Rows from block 6 of the image encoder of a small contrastive image-text model, named by matrix and row number. Rows with one number belong to one channel. Each number is 128 + 32 x the weight over its row's rms, rounded and kept within 0 to 255. All counts start at 0.
After each channel's rows are labels from the 100 images, of 14848, where the channel reaches its highest value: "responds to" is what is common among them. Only what is clearly more common there than usual is listed. The data: photos of plants and fungi (iNaturalist).
# convs1: first pointwise conv (encoder.blocks.6.convs.1.weight, 640x320x1x1), inputs 80-159
# convs3: second pointwise conv (encoder.blocks.6.convs.3.weight, 640x640x1x1, transposed), outputs 92-183

convs1.201 [ 95 183  48  96 160 151 169 148 139 116 163 124 130  95 157 122 117  79 113 127 164 115  97  97 113 133 111 109  72 150 184 162  92 195 123  83 166  82 113 106 104 149  72 109  96 133 175 170 123 143 146 146 111 164 148 123 116 105  81 185 136 170  76 140 209 166 185 146 108  96  84 142 166 160 182 136  99 140 164 145]
convs3.201 [142 190  79  47 123 168 170 125 165 128 116 152 166 155  71 166  97 131 145 152 175 144 121  92  97 153 173 140 214 182 118 151  72 129 154 120 109 105 112 106 146  99 117 112 116  71 108 112 127  84 100 118 163 128 122 140 153 116  80  76 123 193 159 103 135 207 159 103 158 157 197  90 153 106 139 105 124  95 132  61 127  80 179  81 172 107 156 146 124  89  40 109]
responds to: class: Liliopsida; order Asparagales; family: Asparagaceae

convs1.447 [108 165 143 114 114 116  96  84 162 190 146 126 118 191 113 132 168 143 148  89 156 117 179 137 163 132 143 195 158 108  96 131 147 122 151  94 129 132 150 138 123 110 112  74 141 115 188 174 101  86 110 104 102  79 123 137  70 166 139 143 129  95 194 141 157 187 196 135 126 120  69 152 139 163 126 127 163 180 128 123]
convs3.447 [144 116  98 119 149 111 129  83 173 116 177  93 122 129  92 147 140 117 121 138 112 130 158 128 112 114 142  98 141 151 147 149 126 182 129 103 116 107 137 159  89 106 113 133 111 153  97 143 144 119  63  69  98 122  85 132  85 139 109  90 133 124 130  91 158 122 139  69 122 177 184 147 111 146 134 161  49 124 135 168 111 172 147 129 180 158  79 144 166 185 114 146]
responds to: class Polypodiopsida; text has "fern"; order Polypodiales

convs1.39 [115 165  77 126 152  69 174 129 144 194 162 146 137 110 146 153 104 171 108 111 152 142  95 106  73 165 164  83 111 119 110 116  90 127 155 103 161  61 142 102 128 196  72 131 105 123 106  93 113 152 140  97 123  89 136  97 116  81 118 150  80  81  93 180  99  94 128 123 136 166 151  89 126 140 162 131 124 147 142 119]
convs3.39 [129 150  50 159 148 136  90 151 101  92  95 159 123 158  69 125 159 145 131 112 151 185 176 106  96 107 121 136 110 158  97  30 110 156 144 169 107 143 104 139 155  84 158 180 102 124 139 113  59 127 113 102  53  99 130 118 133 171 123 124  90 114 137 166  85 105 160 129 155  93  51  79 149 142 152 143  87 111  50 111 144  97 116 152 121 104 106 119 198 129 171 128]
responds to: class: Liliopsida; order Asparagales; family: Asparagaceae

convs1.412 [ 92 115 115 101 159 143 129 127  55 147 121 109 126 100  84  86 140 120 109 131  99 114  96  97 135  98 136 129 125 137  98 157 151 203 173 102 112 173 154 135 177 138  96  54 119 144 143 161 147  47 111 121 122 186  83 128 149 128 108 128  48 157 124 105 135 154 183 130  75 204 121 170 115  96  92 114 125 167 112 160]
convs3.412 [163 152 135 176  96 113 129  64 140  86 121 160 157 147 150  98 161 146 136 141 167 125  65 132 162 167 125 120 136  91  50 110 166  94 111 173  86 170 176 134 125 101 114 117 112 178 116 163  92 134  86 181  71 166 107 144 157 117 108  99  81 193 119 105 127  56 156 128  87 106 124 138 152 111 118  97 172 137  76 156 202 139 156  32 137  63 110 136 112 108 190 137]
responds to: class Liliopsida

convs1.424 [ 64 151  98 109 173 105  91  78 139  94 116  78 135 156 173 167  94 108  96 181  99 101 163 130  66  77 169 156 110 129 156 130 162  82 110 125 139 148 123 129 110 113 124 152 177 129 108  63 143 142 210 133 123  99 114 119 155 124 159 162 122 144 111 106 109 110 132  92 130 131 190 131 136 124 174  76 185 130  85 122]
convs3.424 [131 149 123 116 197 120 116  96 132 145 148 177 125  87 132 153  66 117 145  94 103 171 120 107 112 134 123 122 146 118 151 123 170 169 147 204 128 147 170 107  84 115 152 147 123 158 109  82 114 171 140 125 174 118 106 133 140 124 162  56 116 112  44 171 172  46 178 122 143 136 135 161 156 172 160 109 122 165  88 109 197 119 139 155 145 194 135  97 122 168 145  97]
responds to: order Asparagales; family: Asparagaceae; text has "yucca"

convs1.501 [147 170 192 133 121 156 138 131  99 126 107 115 140 213 121 134 140 118 126 102 191 127 161 194 141 142 101 108 154 120 140 118  85  97 161 142 123 127 131  72 164 171 127 179 130  85 140 121 128 175 161  76 116  90  98 137 104  93 195 139 147 176 139  82  84 159 154 133 129 131 156 138 193 182 126 210 126 106 114 142]
convs3.501 [167 153 117 118 115  92  98 160 157  97 106 103 148 134 158 141  68  93 164 141 124 105 151 165 161 170 120 150 125 115 144 144  90 114 149 151 103 164 201  90 171 128 107 144 131 130 111 144 143  97 126 123 161  92 113 156 140 197 127 150 133 126 123 114  80  92 147  57 110  76 111 137  97 139 155 168 171 115 149 117 121 145 138 136 138 112 177  82 166 148 175 143]
responds to: order Lamiales

convs1.624 [ 98 111 181 119 100 136 124 106 130 114  54 153 136 161 135 110 169 187 137  89  61  61 130 185 150 154 149 148 160 129 151 134 166 112 180  87  74 152 138 104 158  72 135 173 121  97 153 120 110 113 127 112 104 133 105 142 146 166  82  64 155 126  89 142 171 110 164 118 139 154  69 127 154 145 102  95 103 121 121 177]
convs3.624 [114 142 142 112 105 103 131  69 148 121 107 108  86 115  40 129  91 132 174  97 115 139 134  95  99 133 148 117  88 126 138 120  87 100 136 112 153 114 106 133  92 123 105 127 145 175 151 134 136 157  84 126 118  90 152 201 166  77 126 119 105 112  94 102 101 138 116 154 126  47 111 129 145 127 154 117  55 128  73  96  95 110 105  87 179 169  97  56  87 117 146 136]
responds to: order Lamiales

convs1.346 [122 170  77 161 157 157 113  89  40 191 101 130  62 131  68 142 141  92 112 156 180 154 151 143 153  90 108 129 155 111 112  99 139 190 186 185 107  87 142 172 123 129 106 103  99 139  97 146 154  99 166 127  64 107  46 146 153 182 127 177 135 151 140 155 115 167 124 132 167 133 111 105 118  88 154  84 114 150  99 150]
convs3.346 [117 141  62 143 103 154 136 129 126 128 138 132 201 149 151 197 187 146 138 114 116  97 176 168 159 143 102 166 140 107  95 145  86 105 164 129  75 108 123  74 135 122 133 142 139  95 175 137  96 130 178 115 166 123 116 120  73 143 118  40 120 101 204 124 173 167 159 177 134 141 178  91 149 151 118 158  82 133 146 111 199  96 131 171 139 131 116 145 137 105 137  93]
responds to: class Liliopsida

convs1.271 [144 114 155  88 180 108 138  97 171 151 107 114  61 117 166  99 111 129 182 143 111 174 135  68  61 154 156 119 126 164 169  79 128 101 164  93 108  70 143 139 134 105 142  89 111  75  83 105 126 120 135 170 103  78 153 130 133 165 185  79 204 112 156 118 128  71 125 164  98 150 112 121 155  90 104 135 162 127 129 118]
convs3.271 [ 93 152 118  96 119 153 170 130  93 142 108  87  90 119  85 117 142  73 127 140 101  98 130 106 153 142 162 104 128 150  71  97 120 127 136 150 121 114 116 132 124 147 118  57 125 124 138 136 149 126 110 160  83 182 175  79 140  81  82  56 135  92 101 125 175 146 100 119 149 168 157 120 110 103 131  76  94 127  69 110 166 108  78  94 136 145 148 171 151 140  57 138]
responds to: class Liliopsida

convs1.461 [114 139 188 116 132  55 177 132  74 148 123  96 124 142 184 153 128 117 103  70 116  82 185 149 105  81 138  45 156 137 160 118 183  46 116  93 116 160 216 161  83 121  83  72  89  95 163  79  37 105 183 142 147 159 140 126 125 125 156 102 148 155 142 133  93  78 131 114 136 117  78 124  78 166 154 132 128 159 159 143]
convs3.461 [120 173 103 128 131 120 153 128  96 137 144 110 127  93  83 161 102 131 124 125 108 115  96 158 155 119 108 107 146 101  94 137 177 166 173 141  99  83  84 190 184 167 126 173 145 183 115 133 192 173 117 127 124 195 101 113 185 138  80 137 157  77 136 103 139 101 123  76 170 142  91 140 101 161 155  89 117 138 167 111 188 141 156 169 108 102 115 121 133 128 113 102]
responds to: order Ericales; family: Ericaceae

convs1.123 [166  61 103 148  94  69 202 101 121 130 134  66 155  92 112 167 118 133  86 165  99 100  98 149 108 144 112 135 116 134 186 143 149 126 110 112 117 110 106 135 110 112 139 119 176 138 116 109 103 147 125 134 113 180 125 121 139 127 123 114 160 112 102 160 126 139 176 106 103  96  98  82 161  49  28  96 119 110 115 124]
convs3.123 [155  88  88 134 136 130 137  84 144 173 132 108 194 147 189 131 104 150 141 192 134 126 127 131 100 101 134 169 129 101 150 135 169 143 144 108 155 175 123 139 111 149 127 183 127  73 165 124 167 146 194 107 150 137 127 116 113 114 156 145 178  90  90 113 144  68 117 146 145 123 110 161 140 166 140 149 147 178 156  91 205  74 226 127 125 116 122 148 140 140 166 153]
responds to: order Asterales; family: Asteraceae

convs1.379 [132 156  76 114 139  74 225 121 128 151 142 130 155  69  64 115 179 190 123 124 151  83 103 193 106 198 175  89 135 144 130 112 137 122 205  79 181 116 137 149 104 147 108 103 112 163  97 158 127 140 125 122 133 124 172  95 138 130 152 175 191 140 129 110 139  81 135 151  78 138  93 167 110 100 124  79 105 118 168 165]
convs3.379 [169 129 130 111 136 181 154 102 111 114 104 102 169  63  95 114 111 100  94 122 134 114  92 118 186 118 132 113 164  87 207 172  97 124 163 112 131 127 102 102 101  83 111  77  92  91 145 114 161 118 128 187 113 143 117 142 141 139 177 104  83 179 166 138 116 187 115  52  85 138 128 117 102 139  66 171 178 174 116 139  73 130 113 154  95  97 164 198  91 115 127 148]
responds to: class Polypodiopsida

convs1.342 [110 127 176 185 171 112 169 162 221 203 146 141 119 133 197 112 151 124 100 166 152 123 100 155 107 112  95 143 152 146 147 112 121 181 128 167 103 140 136  69 123 139 106 147  86 142 146  80 126 115 185 175  92 109 139 104 123 152  83 137 187 146 124 111 140 153 127 168 138 117 123 137 176 162 115 131 139 104 150  88]
convs3.342 [206 151 148 127 189  86 104 164 182  61  56  98 120 136 113 177 164 134  86  91 123 107 126  98  55 155 105 120  85 145 139 115 108 143 112  98 157 174 111 127 111 133 128 145 165 112 141  91 158 160 149 139  96 100 101 125  73 117 125 114  98 130 107 147 148 137  79 103 192 157 127 146 128 151 139 147  99  96 115 117 136 146  97 175 103 137 133 146 186 177  68 111]
responds to: class Polypodiopsida; text has "fern"; order Polypodiales

convs1.411 [145 118 106 115  91  93 136 183  72 113 105 167 185 141 135  56 133 178  92 178  93 156 123 105 158 150 129 165 131 145  98 109 127 146 120 119 178 131 159  92 146 113 179 159  96 127 157 177 158 114 130 165 139  68 172 182 155 140  96 134 152 145 183 107 104 174 116 146 104  93 134 126 108 131 131 109 102 192  86 129]
convs3.411 [195 159 140 139 110 130  93 104 117 195 118 152  71 152 125  44  90 154 146 129 129 127 101 113 197 116 154  75  92 157 155 135 116 141 146 181  94  82 142 113 145 136 179  98 137 171 121 179 112 185 116 158 111  90 200 186 176 184 154 144 150 160 103 165 130 105 185 152 132 176  91  61  84 110 195 115 121 144 117 169 111 174 152 144 108  92 122 181 137 122 154 159]
responds to: phylum Basidiomycota; class Agaricomycetes; order Polyporales

convs1.368 [109 136 102 228 142  91 145 132 129 125 128 116 134 112 181 112  99 127 132  81 154 107  92 177  68  63 117 125 132 111 131  68 131 126 162 115 129 145 191 166  96 171  83 140 149 116 147 149 115 114 131 141 133 122 112 165  89 138 178 154 161 138 144 153 160 144  76 102 132 205 114 122 176  98 189 108 168 106 124 176]
convs3.368 [112 107 179  86  69 120 119 167  75 149 144 122  57 127 119 134 151 118  93  73  89  93 129 149 150 174 140 171  93 133 157 109 117  94 103 163  65  43 145 152 176 198 145 136 187 150 112 123 137 113 136 134 139 163 174 165 133  73 130 146 183 144 154  43 139 119 103 148 110 131 174 139 108 112 121 135 153 128 206 150 102 136 108 114 138 130  88  57  91 145  92  77]
responds to: order Asparagales; family: Asparagaceae; text has "yucca"

convs1.254 [147 163 147 117  84 121  88 107 125 150 164 132 172 113 121 214 178 161  87 106  83 174 113 108 199  94 165 124 147 139  65  77  81 115 115 175 202 111 109  93 184 119  76 101 131 126 116 154 153 132  82  88 147  98 148 117  78 154 163  97 120 153 139 130 141 137 132 108 105 101 167 186  86 105  98 124 145 148 134  87]
convs3.254 [ 88 149  72 138 152 164  92  91 120 111  88 120 110 153 105 179 141  88 149 125 139  76  83 106 121 107 104  96 124  83 129  86 146 139 208 104 145 103 136 129 184 127 195 120 150 139 108 104 102 125  71  90 118 133 111 113  91 151  81 148 160 128 188 170 112 173  58 119 124 161 132  79 125 133 136  87  87 130  86 108 144 168  91 138  80  36 106 147 129 118 110 127]
responds to: order Lamiales

convs1.266 [156 186  21  79  80 126  81 121 126  77  96 182 153 110 129 144  79 131 114 144  66 135 136 108 120 133 185 103 152 164 111  95  86 164 113 103 157 131 140 121 176 123 206 103  64 132 148 125 160 139 112 153 119 109 146  14  98 145 154 170 126 166  82  62 165 124 106 133  97 109 111 182 153 140 188  92 119 166  75 116]
convs3.266 [112 175 188 130 123 169  61 160 175 134  66 132 126 119 141  96 127 136 128 106 104 125 116 166 114 147 116 181 204 141 160 147 118 149 201 162 130 160 122 118 162 121 114 157 155 144 127 170  68 131 185 188 101 153 119 137 114 113 123 125 102 109 101  68 157  94 143 126  64 144 127 119 180 151 102 179 156 122 103 137 130 120 164 154 153 124  90 114 150  87 126 109]
responds to: order Lamiales

convs1.207 [ 87 178 164 137 143 126 119  91  59 102 149  99 103  81 173 116 137 175 112 180 133 125 121 138  89  79 175 109 147 116 173  96 128 156 130 151 127 175 100 126  58 138 174 145 134 138 178 132 119 162 152 117 162 149 174 127 108  94 228 146 135  83 158 131 121  94 120 106 132 127 116 122 134 117 152  98 159 124 104 127]
convs3.207 [ 85 144 107 153 134  98 113  56 106  83 108 137 155 151  87 156 128  76 152 155 114 104 203  81 120 153 139 143 187 142 149 138 112 160 125  90 141 157 201  95 127  44 173 119  91 147 127 116 140 143 126  58  92 136 154  97 102 112 104 134  68 114 133 178 119  87 180 122 104 112 184 105 164 120 178 201 102  94  76 151 160 129  86 133  99 141 164 173 128 106 131 122]
responds to: class: Liliopsida; order Asparagales; family: Asparagaceae

convs1.441 [103 111 142 181  98 183 147 166 110  96 125 163 148 137 120 145 120 136  72 146  49 108 108 131 109 111 135 113 104 156 156 108 119 129 187 190 186 123 172 132 107 164 125 121 114 136  96 189  85 152 135  75 102 132  95 132 175 209 133 188 133 104  76  95 120 140 144 104 107 132 131 126 115 147  95  97 130 107 134 100]
convs3.441 [158 163 129  87 108 185 119 116  86 142 166  71 172  77  86  95 157 202 132 220 181  72 134 164 106  89  98 104  71  94 121  95 102  94 111 147  75 131  92 163 102 116  86 101  93 188 137  84 163 136 147  61 132 135 102  94 128 141 138 162 146 149 115 159 109 177  93 157 119 131  93  97 138 165 128 161  75 142 149  97  84  83 182 105 147 109 154 162 118 140 106 142]
responds to: order Asterales; family: Asteraceae

convs1.446 [101 138  93 189 129 129 144 129 101 115 132 142 217 171  74 146  69  88 139 131 148 105 117  93 146 180  84  95 183 154 137 133 124 124 155 163  79 143 100 116 103 165 138 160 103 168 112 154  61 101 154  54 171 130 106 182  62 148 115 137 141 149 148 149  89 138  96 176 125 109 142  84 115 167 132  76 123 140 137 107]
convs3.446 [165  95 125 135 132 175 157 150 183 116 146 169 132 131 114 145 137 109  61 183 162 124 169 139  77 169 118 189  97 126 192 130 149 119 110 151 118 192 156  27 185 138 142 185 225 132 123 130 153 157 149 100 132 171 220 138 130 120 122  96 150 143  84 132 132 133 191  82  82 165 127 125 154 161 185 144 158 131 134 160 205 119 150  88 109 136 135 155 125 143 118 137]
responds to: order Lamiales

convs1.380 [ 84  82 172 109 170  79 116  85 156 145 122 123 105 122 103 114 138  64 164 104 100 179 186 104 107 187 143 133 157 176  98 149 144  84 128  87  88 116 153 108 115 188 110 131 128  90  76 153 160 122  82 183 101  45  75 170  96 149 173 102 106 123 164 131 157 137 206 124 228 107 106 129 120 133 154  94 129  94 159 129]
convs3.380 [119 119 155  96  93  80 164 168 136 144  92  65  90 119 139 107 102 161 133 166 133 116 105 133 165  93 137 107  88 162  74 129 107 127 147  98  66 144 148 116  30 141  63 132 118 121 102 127 158 108 154 140  77  90 161 119 163 121 101 194  85 133 131 179 125 115 104 160 173 176 110 135 148 156 171 117  80 142 136 142 153 102 113  65 166 122 183 109 162 150 139 135]
responds to: class Liliopsida

convs1.321 [155 108 145  73 179 153  96 149 130 181 148 173 104 159 180 121 132 182  99 104 115 130  72 134 142 123 129 209 115 119 109 138  86 130 168  88 154 133 139  73 139 125  96 144 159 127  78 104 118 123 152 166 124 208 140  75 156 140  85 202 132 121 200 114 133  73 167 190 111 116 102  97 132 142 103 111  56 149 181 120]
convs3.321 [ 91 151 150 121 114  72 134 115 137 158 131 126 150  83  98 113 173  97 129 145 100 109 105 168 132  98  99 110 157 149 144 145 115 136  96  84 117 166 142 110 111 158 108 133 121 126 100 113 145 134 130 172 136  74 138  95 137 154  59  90 105  72 119 150  68 158 136 185 102 140 113 106 191 120 149 127 126 146  83 174 111 148 140 102 135 123 134 128  69  86 136 121]
responds to: kingdom Fungi; phylum Basidiomycota; class Agaricomycetes; order: Polyporales

convs1.58 [130  61 169 178 136 132 147  38 128  83 104  84 213 150 115 211 110 126 183 147 119 150 155 130  24 104 161  96 153 119 166 136 137 129 130 131 138 136 158 152 146 153 144 161  90 166 109  91 123  97 145  76 153 104  93 136 161 125  79  82 125 180 160 143 143 143 121 125 153 139 112  90 161 112 108 120 141  90 100 132]
convs3.58 [164 114 185 113 130 131  91 131 140 141 189 112 175 168 148 165 125 163 154 111 135 160  90  64 163 105 114 148 129 164 113 176 189 110 124 116 119  84 136  74 124  76 151 143  93 180  81 162 172 133 189  91  74  87 130 167 136 137 114 137 106  93 147  87 112 139 138 135 163  70  69  82 193  79 133 131 117 141  56 154 155 162 161 103 167 150 114 124 148 131 172 154]
responds to: order Asparagales; family: Asparagaceae; text has "yucca"

convs1.208 [ 98 138 133 127 159 115 151 104 123 125 147 133 111  72 162 106 158 134  99 141 144 114 120 181 142 119 151 109 117 174 159 103 147 118 105 144 142 118  94  42 133  82 125  89 136 131 128  90  91 110  95 130 146 145 151  71 146 101 116 128 111 123 113 189 128 108 107 175  79 132 157 144 150 120  82 102 103  64 155 113]
convs3.208 [143 138 162 200 139 158 154 133 140 101 140 118 138 133 101 148  38 110 179 114 134 141 149 156 144 187 136 152 177 185 171 119 100 165 162 182 130 116 188 244 111 120 133 137 101  64  97 108 103 110 114 115 139 132 158 165 129 149 148 120 136 177 127 103 127 147  97 128 111  86 174 131 140 175 130 151 105 114 138 161 128 109  88 134 131 128 132 156 103 184 122  78]
responds to: kingdom Fungi; phylum Basidiomycota; class Agaricomycetes

convs1.621 [143 136 127 164 150 124 155  98 102 148 102 124 180  95 105 116 142 163  60 144 129 119 145 152 139  92 128 126 162 128 129 159 112 156 149 165 191  68 133 150 184 103  72 130 118 184 114  99 125  86 103  71 157 124 123 144 156 162 120 101 112 190  91 189 108 122  96 167 128 131 185 132 131 100 102 108 105 117 141  50]
convs3.621 [109 104 148 128 123 109  76 121 115 122 103 136 109  72 131 101 160 123 148  68 146 125 117 113 142 133 129 126  76  33 103 194 103  83  85  44  89 134 111  94  86 138 109  59 122 172 146 105 118 194 133 104 156 127 122 108 103 118 151 149 139  22 104 152 101 136 175 179 118 125 143 114 123 124 149 106  67 116 136 102 109 138  86 106 133 171 168 102 112 172 130  85]
responds to: kingdom Fungi; phylum Basidiomycota; class Agaricomycetes; order: Polyporales

convs1.538 [113 156 104 158 110 158 129 151  67 163 121 166 127 112 147 115 136 151 124  56  99 115 111 130  80 129 155  75 131 123 101 155 124 157  94  51 154 109 185 134 176 154 105  55 127  70 141 153 116 126 118 156 119  94 111  87 141 134 144 164 132 150 123 124 124 147 109 133 104 151 107  69 117 105  99 136  80 181 155 101]
convs3.538 [154 125 105  93 128 103 225 142 118 148 168 120 110  96 163 127 153 123  89 165 193 102 146 121 158 114 133  89 137 114 101 165 121 141 119 140 125 101 135 101 150 115 137  57 125 107  92 144 139 132 158  96 103  97 111 155 144 108 129 148 140 149 147 181 130 118 161  92  94 151 130 117 147 115 168  60  93 119 168  71 105 109 194 140 107 111 120  97 144 128 108 107]
responds to: order Ericales

convs1.124 [126 158 122 112 144 144  56 115 126 166 111 142 158 175 139 211 118 151  94 149 179 141 153  96 147 176 102 217 151 173 156 105  87 124 159 130 170 144 140  73 172 202 149 153 156 148 109  80 116  91 198 204  95 137 117  60 147 191  75 121 118 124 107 100 169 121 155 144  75 107 149 108  82 129  90  58 125 122 202  98]
convs3.124 [165 152 163  80 173 163 117 186 154 175 117 100 144 173  93 157 194 106  74 107 165 125 104 124 151 133 145 134 118 141 148 166 118 121 149  95 139 171 148 135  89 119  58 132 104 150 150 124 124 134  95 152 137  51 116  82  85 117 127 172 110  99  68 219 130  81 154 186 180 156 105  91 175 134 113 150 100 120  94 105 130 147 109 139 126  51 116 118 143 129 169 156]
responds to: kingdom Fungi; phylum Basidiomycota; class Agaricomycetes

convs1.604 [167 149 158 106 177 100 142 161 143 131 110 129 150 169 168 111 134  81 175 160 131 148 199 125  35 183 151 136 123 157 110  63 135 113 138 182 157 139 147 163  91  80 122 121 104 166  71 128 109 150 139 113 143 145  85  82 194 148  73 114 130 144 156 155 145 145 118 102 133 129  97 111 123 157 131 142 158 108 154 124]
convs3.604 [198 152 151 182 131 153 154 127  99 135 131  51 104 137 109  99 162 128 117 194 102 133 149 129 111 196 181 109 155  90  99 127 157 119  60 102 154  51 130  93  97 165 161 152 104 204 150 145 105 131 106 134 112 137 116 112  70 132 121 103 121 109 186  86 123 101 136  89 107 146 144 138  98 109 165 125  85 107  89 141 172 118 105 104 127 139 113 138 166  76 161 172]
responds to: order Asterales; family: Asteraceae

convs1.596 [122  63 151 172 113 134 115 106  77 142 138 130 144 106 132 206 128 141  73 105 158  46  87 122 162 189 147 180 119 167 134 105 109 124 147 108 165 108 161 119 149  48  92 151 170 136 114  89 161 120 166 214  82 106 112  86 124 182 129 154 201 138 155 104 188  95 124 195  95  83 135  70  93 120 204 124  73  78 194  97]
convs3.596 [159 147 102 144 127  78 182 105 115 138 118 147 112 110 134  83  78 167 191 139  91  96 105 131 126 137 169 140 176  88 156 111 125 107 147 121  97  75  90 112 140  94 142  93  97 123 112 131 126  68  93 118  77 122  98 125 150 110 173 128  75 115 181  89 150 168 161 123 144 116 164 146 120 124 132 127 181 100 105 116 142 110 191 101 117 106 154 176 113 185  82  65]
responds to: kingdom Fungi; phylum Basidiomycota; class Agaricomycetes; order: Polyporales

convs1.251 [135 144  50 172 141  99 144  86  58 119 126 109 124 130 192 121 129 122 111 114  95 118 125 131 158  60  71 122 140  90 138 118 223 169  60 169 150  67 169 175 161 100  39 142  99 116  96 145 188 128 109 100 110  73 134 126 123 121 105 147 132  94 118  49 115  90 108 136 142 135 152 137  96  68 158  93 168 103  96 173]
convs3.251 [ 55 113  57 121  96 147 157 106 142 136 138 170 173 127 126  70 134 110 122 171  80 119 117  74 134 112 131 119  60 144 156  75 191  96 152 158 166  88 115 212 147 153 156  94 143 109 115 107 144  50 131 108 124 147 130 146 167 139 166 142 130 144 144 150 160 100  96 145 143 177 112  93 135 148  80 123 153 112 165 138 184 125 155 152  87 100 127 118 144 146  84 123]
responds to: order Lamiales

convs1.623 [ 97 160  85 181 134 178 105 144 141 165 141 140 144  82 130 171 143 103 153 130 161 124 122  78 106 116 135 169  89 164 151 144  78 140 148 159 205 140 183  54 145 134 123 105 127 112 110 153 189 122 120 102 180 133 120 136  91  86 139 129 151 142 109 172 169 115 138 100 109 107  75 128 104 173 133 127 113 103 136  64]
convs3.623 [159  88 126 154  53 115  72 121 127 122 163  65  88 117 165 136 117 160 126  97  71 128 165  97 133 110 145  65 157 112 139 116 130 117  63 173 173 158 142 101 103 130 119 108 120  62 113 102 103 115 143  98  94 149 120 176 112 153  88 141 105 209 155 153 178 133  62 133 125 152 221 105 128 117  52 128  99 101 141 150 136 108 134 167  77 134 131 106 149 156 110 113]
responds to: class: Liliopsida; order Asparagales; family: Asparagaceae

convs1.317 [ 62  74 106  75  76 176 109 118  81 106 127 170 100 153 120 146 121 115 108  83  67 166 119 166 158 100 188 143 191 161 163 100  78 124 140 145  87 171 191  97 152 129 173 155 118  95 109 119 110 122 133 151 128 114 149 168 125 125  99 149 143 159 165 110  64 191  74 120 128 149 161 111 121  96 137  96  99 130 153 168]
convs3.317 [119  66  74 136  95 175 149 111 146 140 119 134  94 115 169 158 144 178  64 153 121 149 168 150 156  94 198 168  92 155 177 114 141 163 130 110 168 145 161 143 111 169 125 100 140  93 135 144 128 141 143 165 118 134 143 140 128 103 151 171 119 143  69  66 165  98 143 151  77  79  94 142 155 101 103  96 164 112 154 117 156 173 198 185 124 173 119 105 127 121 179 112]
responds to: phylum Basidiomycota; class Agaricomycetes; kingdom Fungi; order: Polyporales

convs1.20 [ 90  89 105 166 141 125 159 107 119 120 135 144 163 151 144 201 109  88 102 154 134 162 109 125 142 164 107 181 135 127 118 143  92 190 157 129 145 100 100 119 109 147 114  81 171 147  71 148 143 174  95  85 190 115 116 123 146 176 157 133 158  54 168 134  84 104 161 149 101 124 146 131 140 104 149 200 107  84 156  99]
convs3.20 [136 153 153 139 106  83 129 120 151 113 153 115 134 107 184  76  88 109 173 100 137 116 176  96 183 146 164 141 139 163 165 178  85 121  84 115 119 149 138 101 123  92 153 160 155 122 122 104 172 121 111 130 131 119 191 128 154 168 133 110 118 143 147 100 159 190 168  61  92 135 190 142 133 137 110 175 160 101 178 148 163 160  92  31 126 154 164  80  92 116  85  49]
responds to: order Lamiales

convs1.22 [152 171  60 114 109  53 184 127 211 126 177 130 163  65  89 112 173 161 126  99 165 132 130 136 120  96  89  97 136 115 132  62 154 153 128 136  83 117 124  87 109 104 135 101 134 128 128  17  87  94 105 168 132 157 161 143 120 108 139 115 142 145 108 123 170  88 135 170  86 164 146 130 156  99  79 147 121  77 169 120]
convs3.22 [148 159 149 182 153 180 128 110 153 118 118 151 155 149  96 172  44 122 161 137 109 191 156 189 146 153  99 131 183 104 129 131  35 173 161 155  93 179 165 138 147  96 135 138 116  90 163 125 121 109 129 150 142 140 146 121 130 142 156 101 124 148 109  71 139 133  93 114 104 124 156 113 125 154 108 159 129 127 113 190 104 169 143 129 134 130 164 115  94 177 191  97]
responds to: kingdom Fungi; phylum Basidiomycota; class Agaricomycetes

convs1.437 [170  85 137 123 151 134  87 168 166 142  87 158 161 100 150 120  96  99 156  69 108  95  87  90 139 158  80 114 123 146 135  53 155 126 133  74 123 113 132 132 185 131  76 122 105 154 126 133 146 117 125 119  96 132 133 113 128 158  60 191 127  99 137  80  55 123 149 108 141 111  90 140 129  92 205 151 141 200 195  83]
convs3.437 [168 107  88 138 144 119  68 161 140 156 160 136 150  88 101  64  66 103 137 163 148 149 157 107  84 127 126 117  73  94 139 173 149 144  69 147 108  97  70 152  75 127 141 162 138  93 171 118 159 141 113 126 134  95 169 143  88 185 179  64 132 161 114 142  73 144 107 165 104  91 120  85  98 153 172 106 134 144 109  78 162 156 137  78 161 135  53 161 109 157 105 143]
responds to: order Asterales; family: Asteraceae

convs1.484 [113 134 114 133 107 113 113 117 124 176 170  85 125 132 150 109 133 145 115 148 155 100 139  85 202 121  80 132 154  94 144 160 150 104 159  80 125 121 180  59 151 128 228 105 141 128 107  98 100 188 198 177 139 127 164 200  83 132  72 142 200 158 124 156 121 192 138 180  69 152  42 144 138 154 162 157 154 115 145 121]
convs3.484 [149  72 170 107 121 148 144 123  97 151 112 162 137 130 124  56 119 173 144 135 112 112 172 122 153 124  97 109 135 103 113 103 137  97 107  96 113 158 130 142 128  87 122  54 124 114 147 171  77  59 125 175 134  99 128 126 175 153 152 151 153  68 130 154 103 172 183 162 127 153 144 148  66 186  95 158 189 129 108 139  79 162  93  71 202 129 150 113  83 137 194 134]
responds to: class Polypodiopsida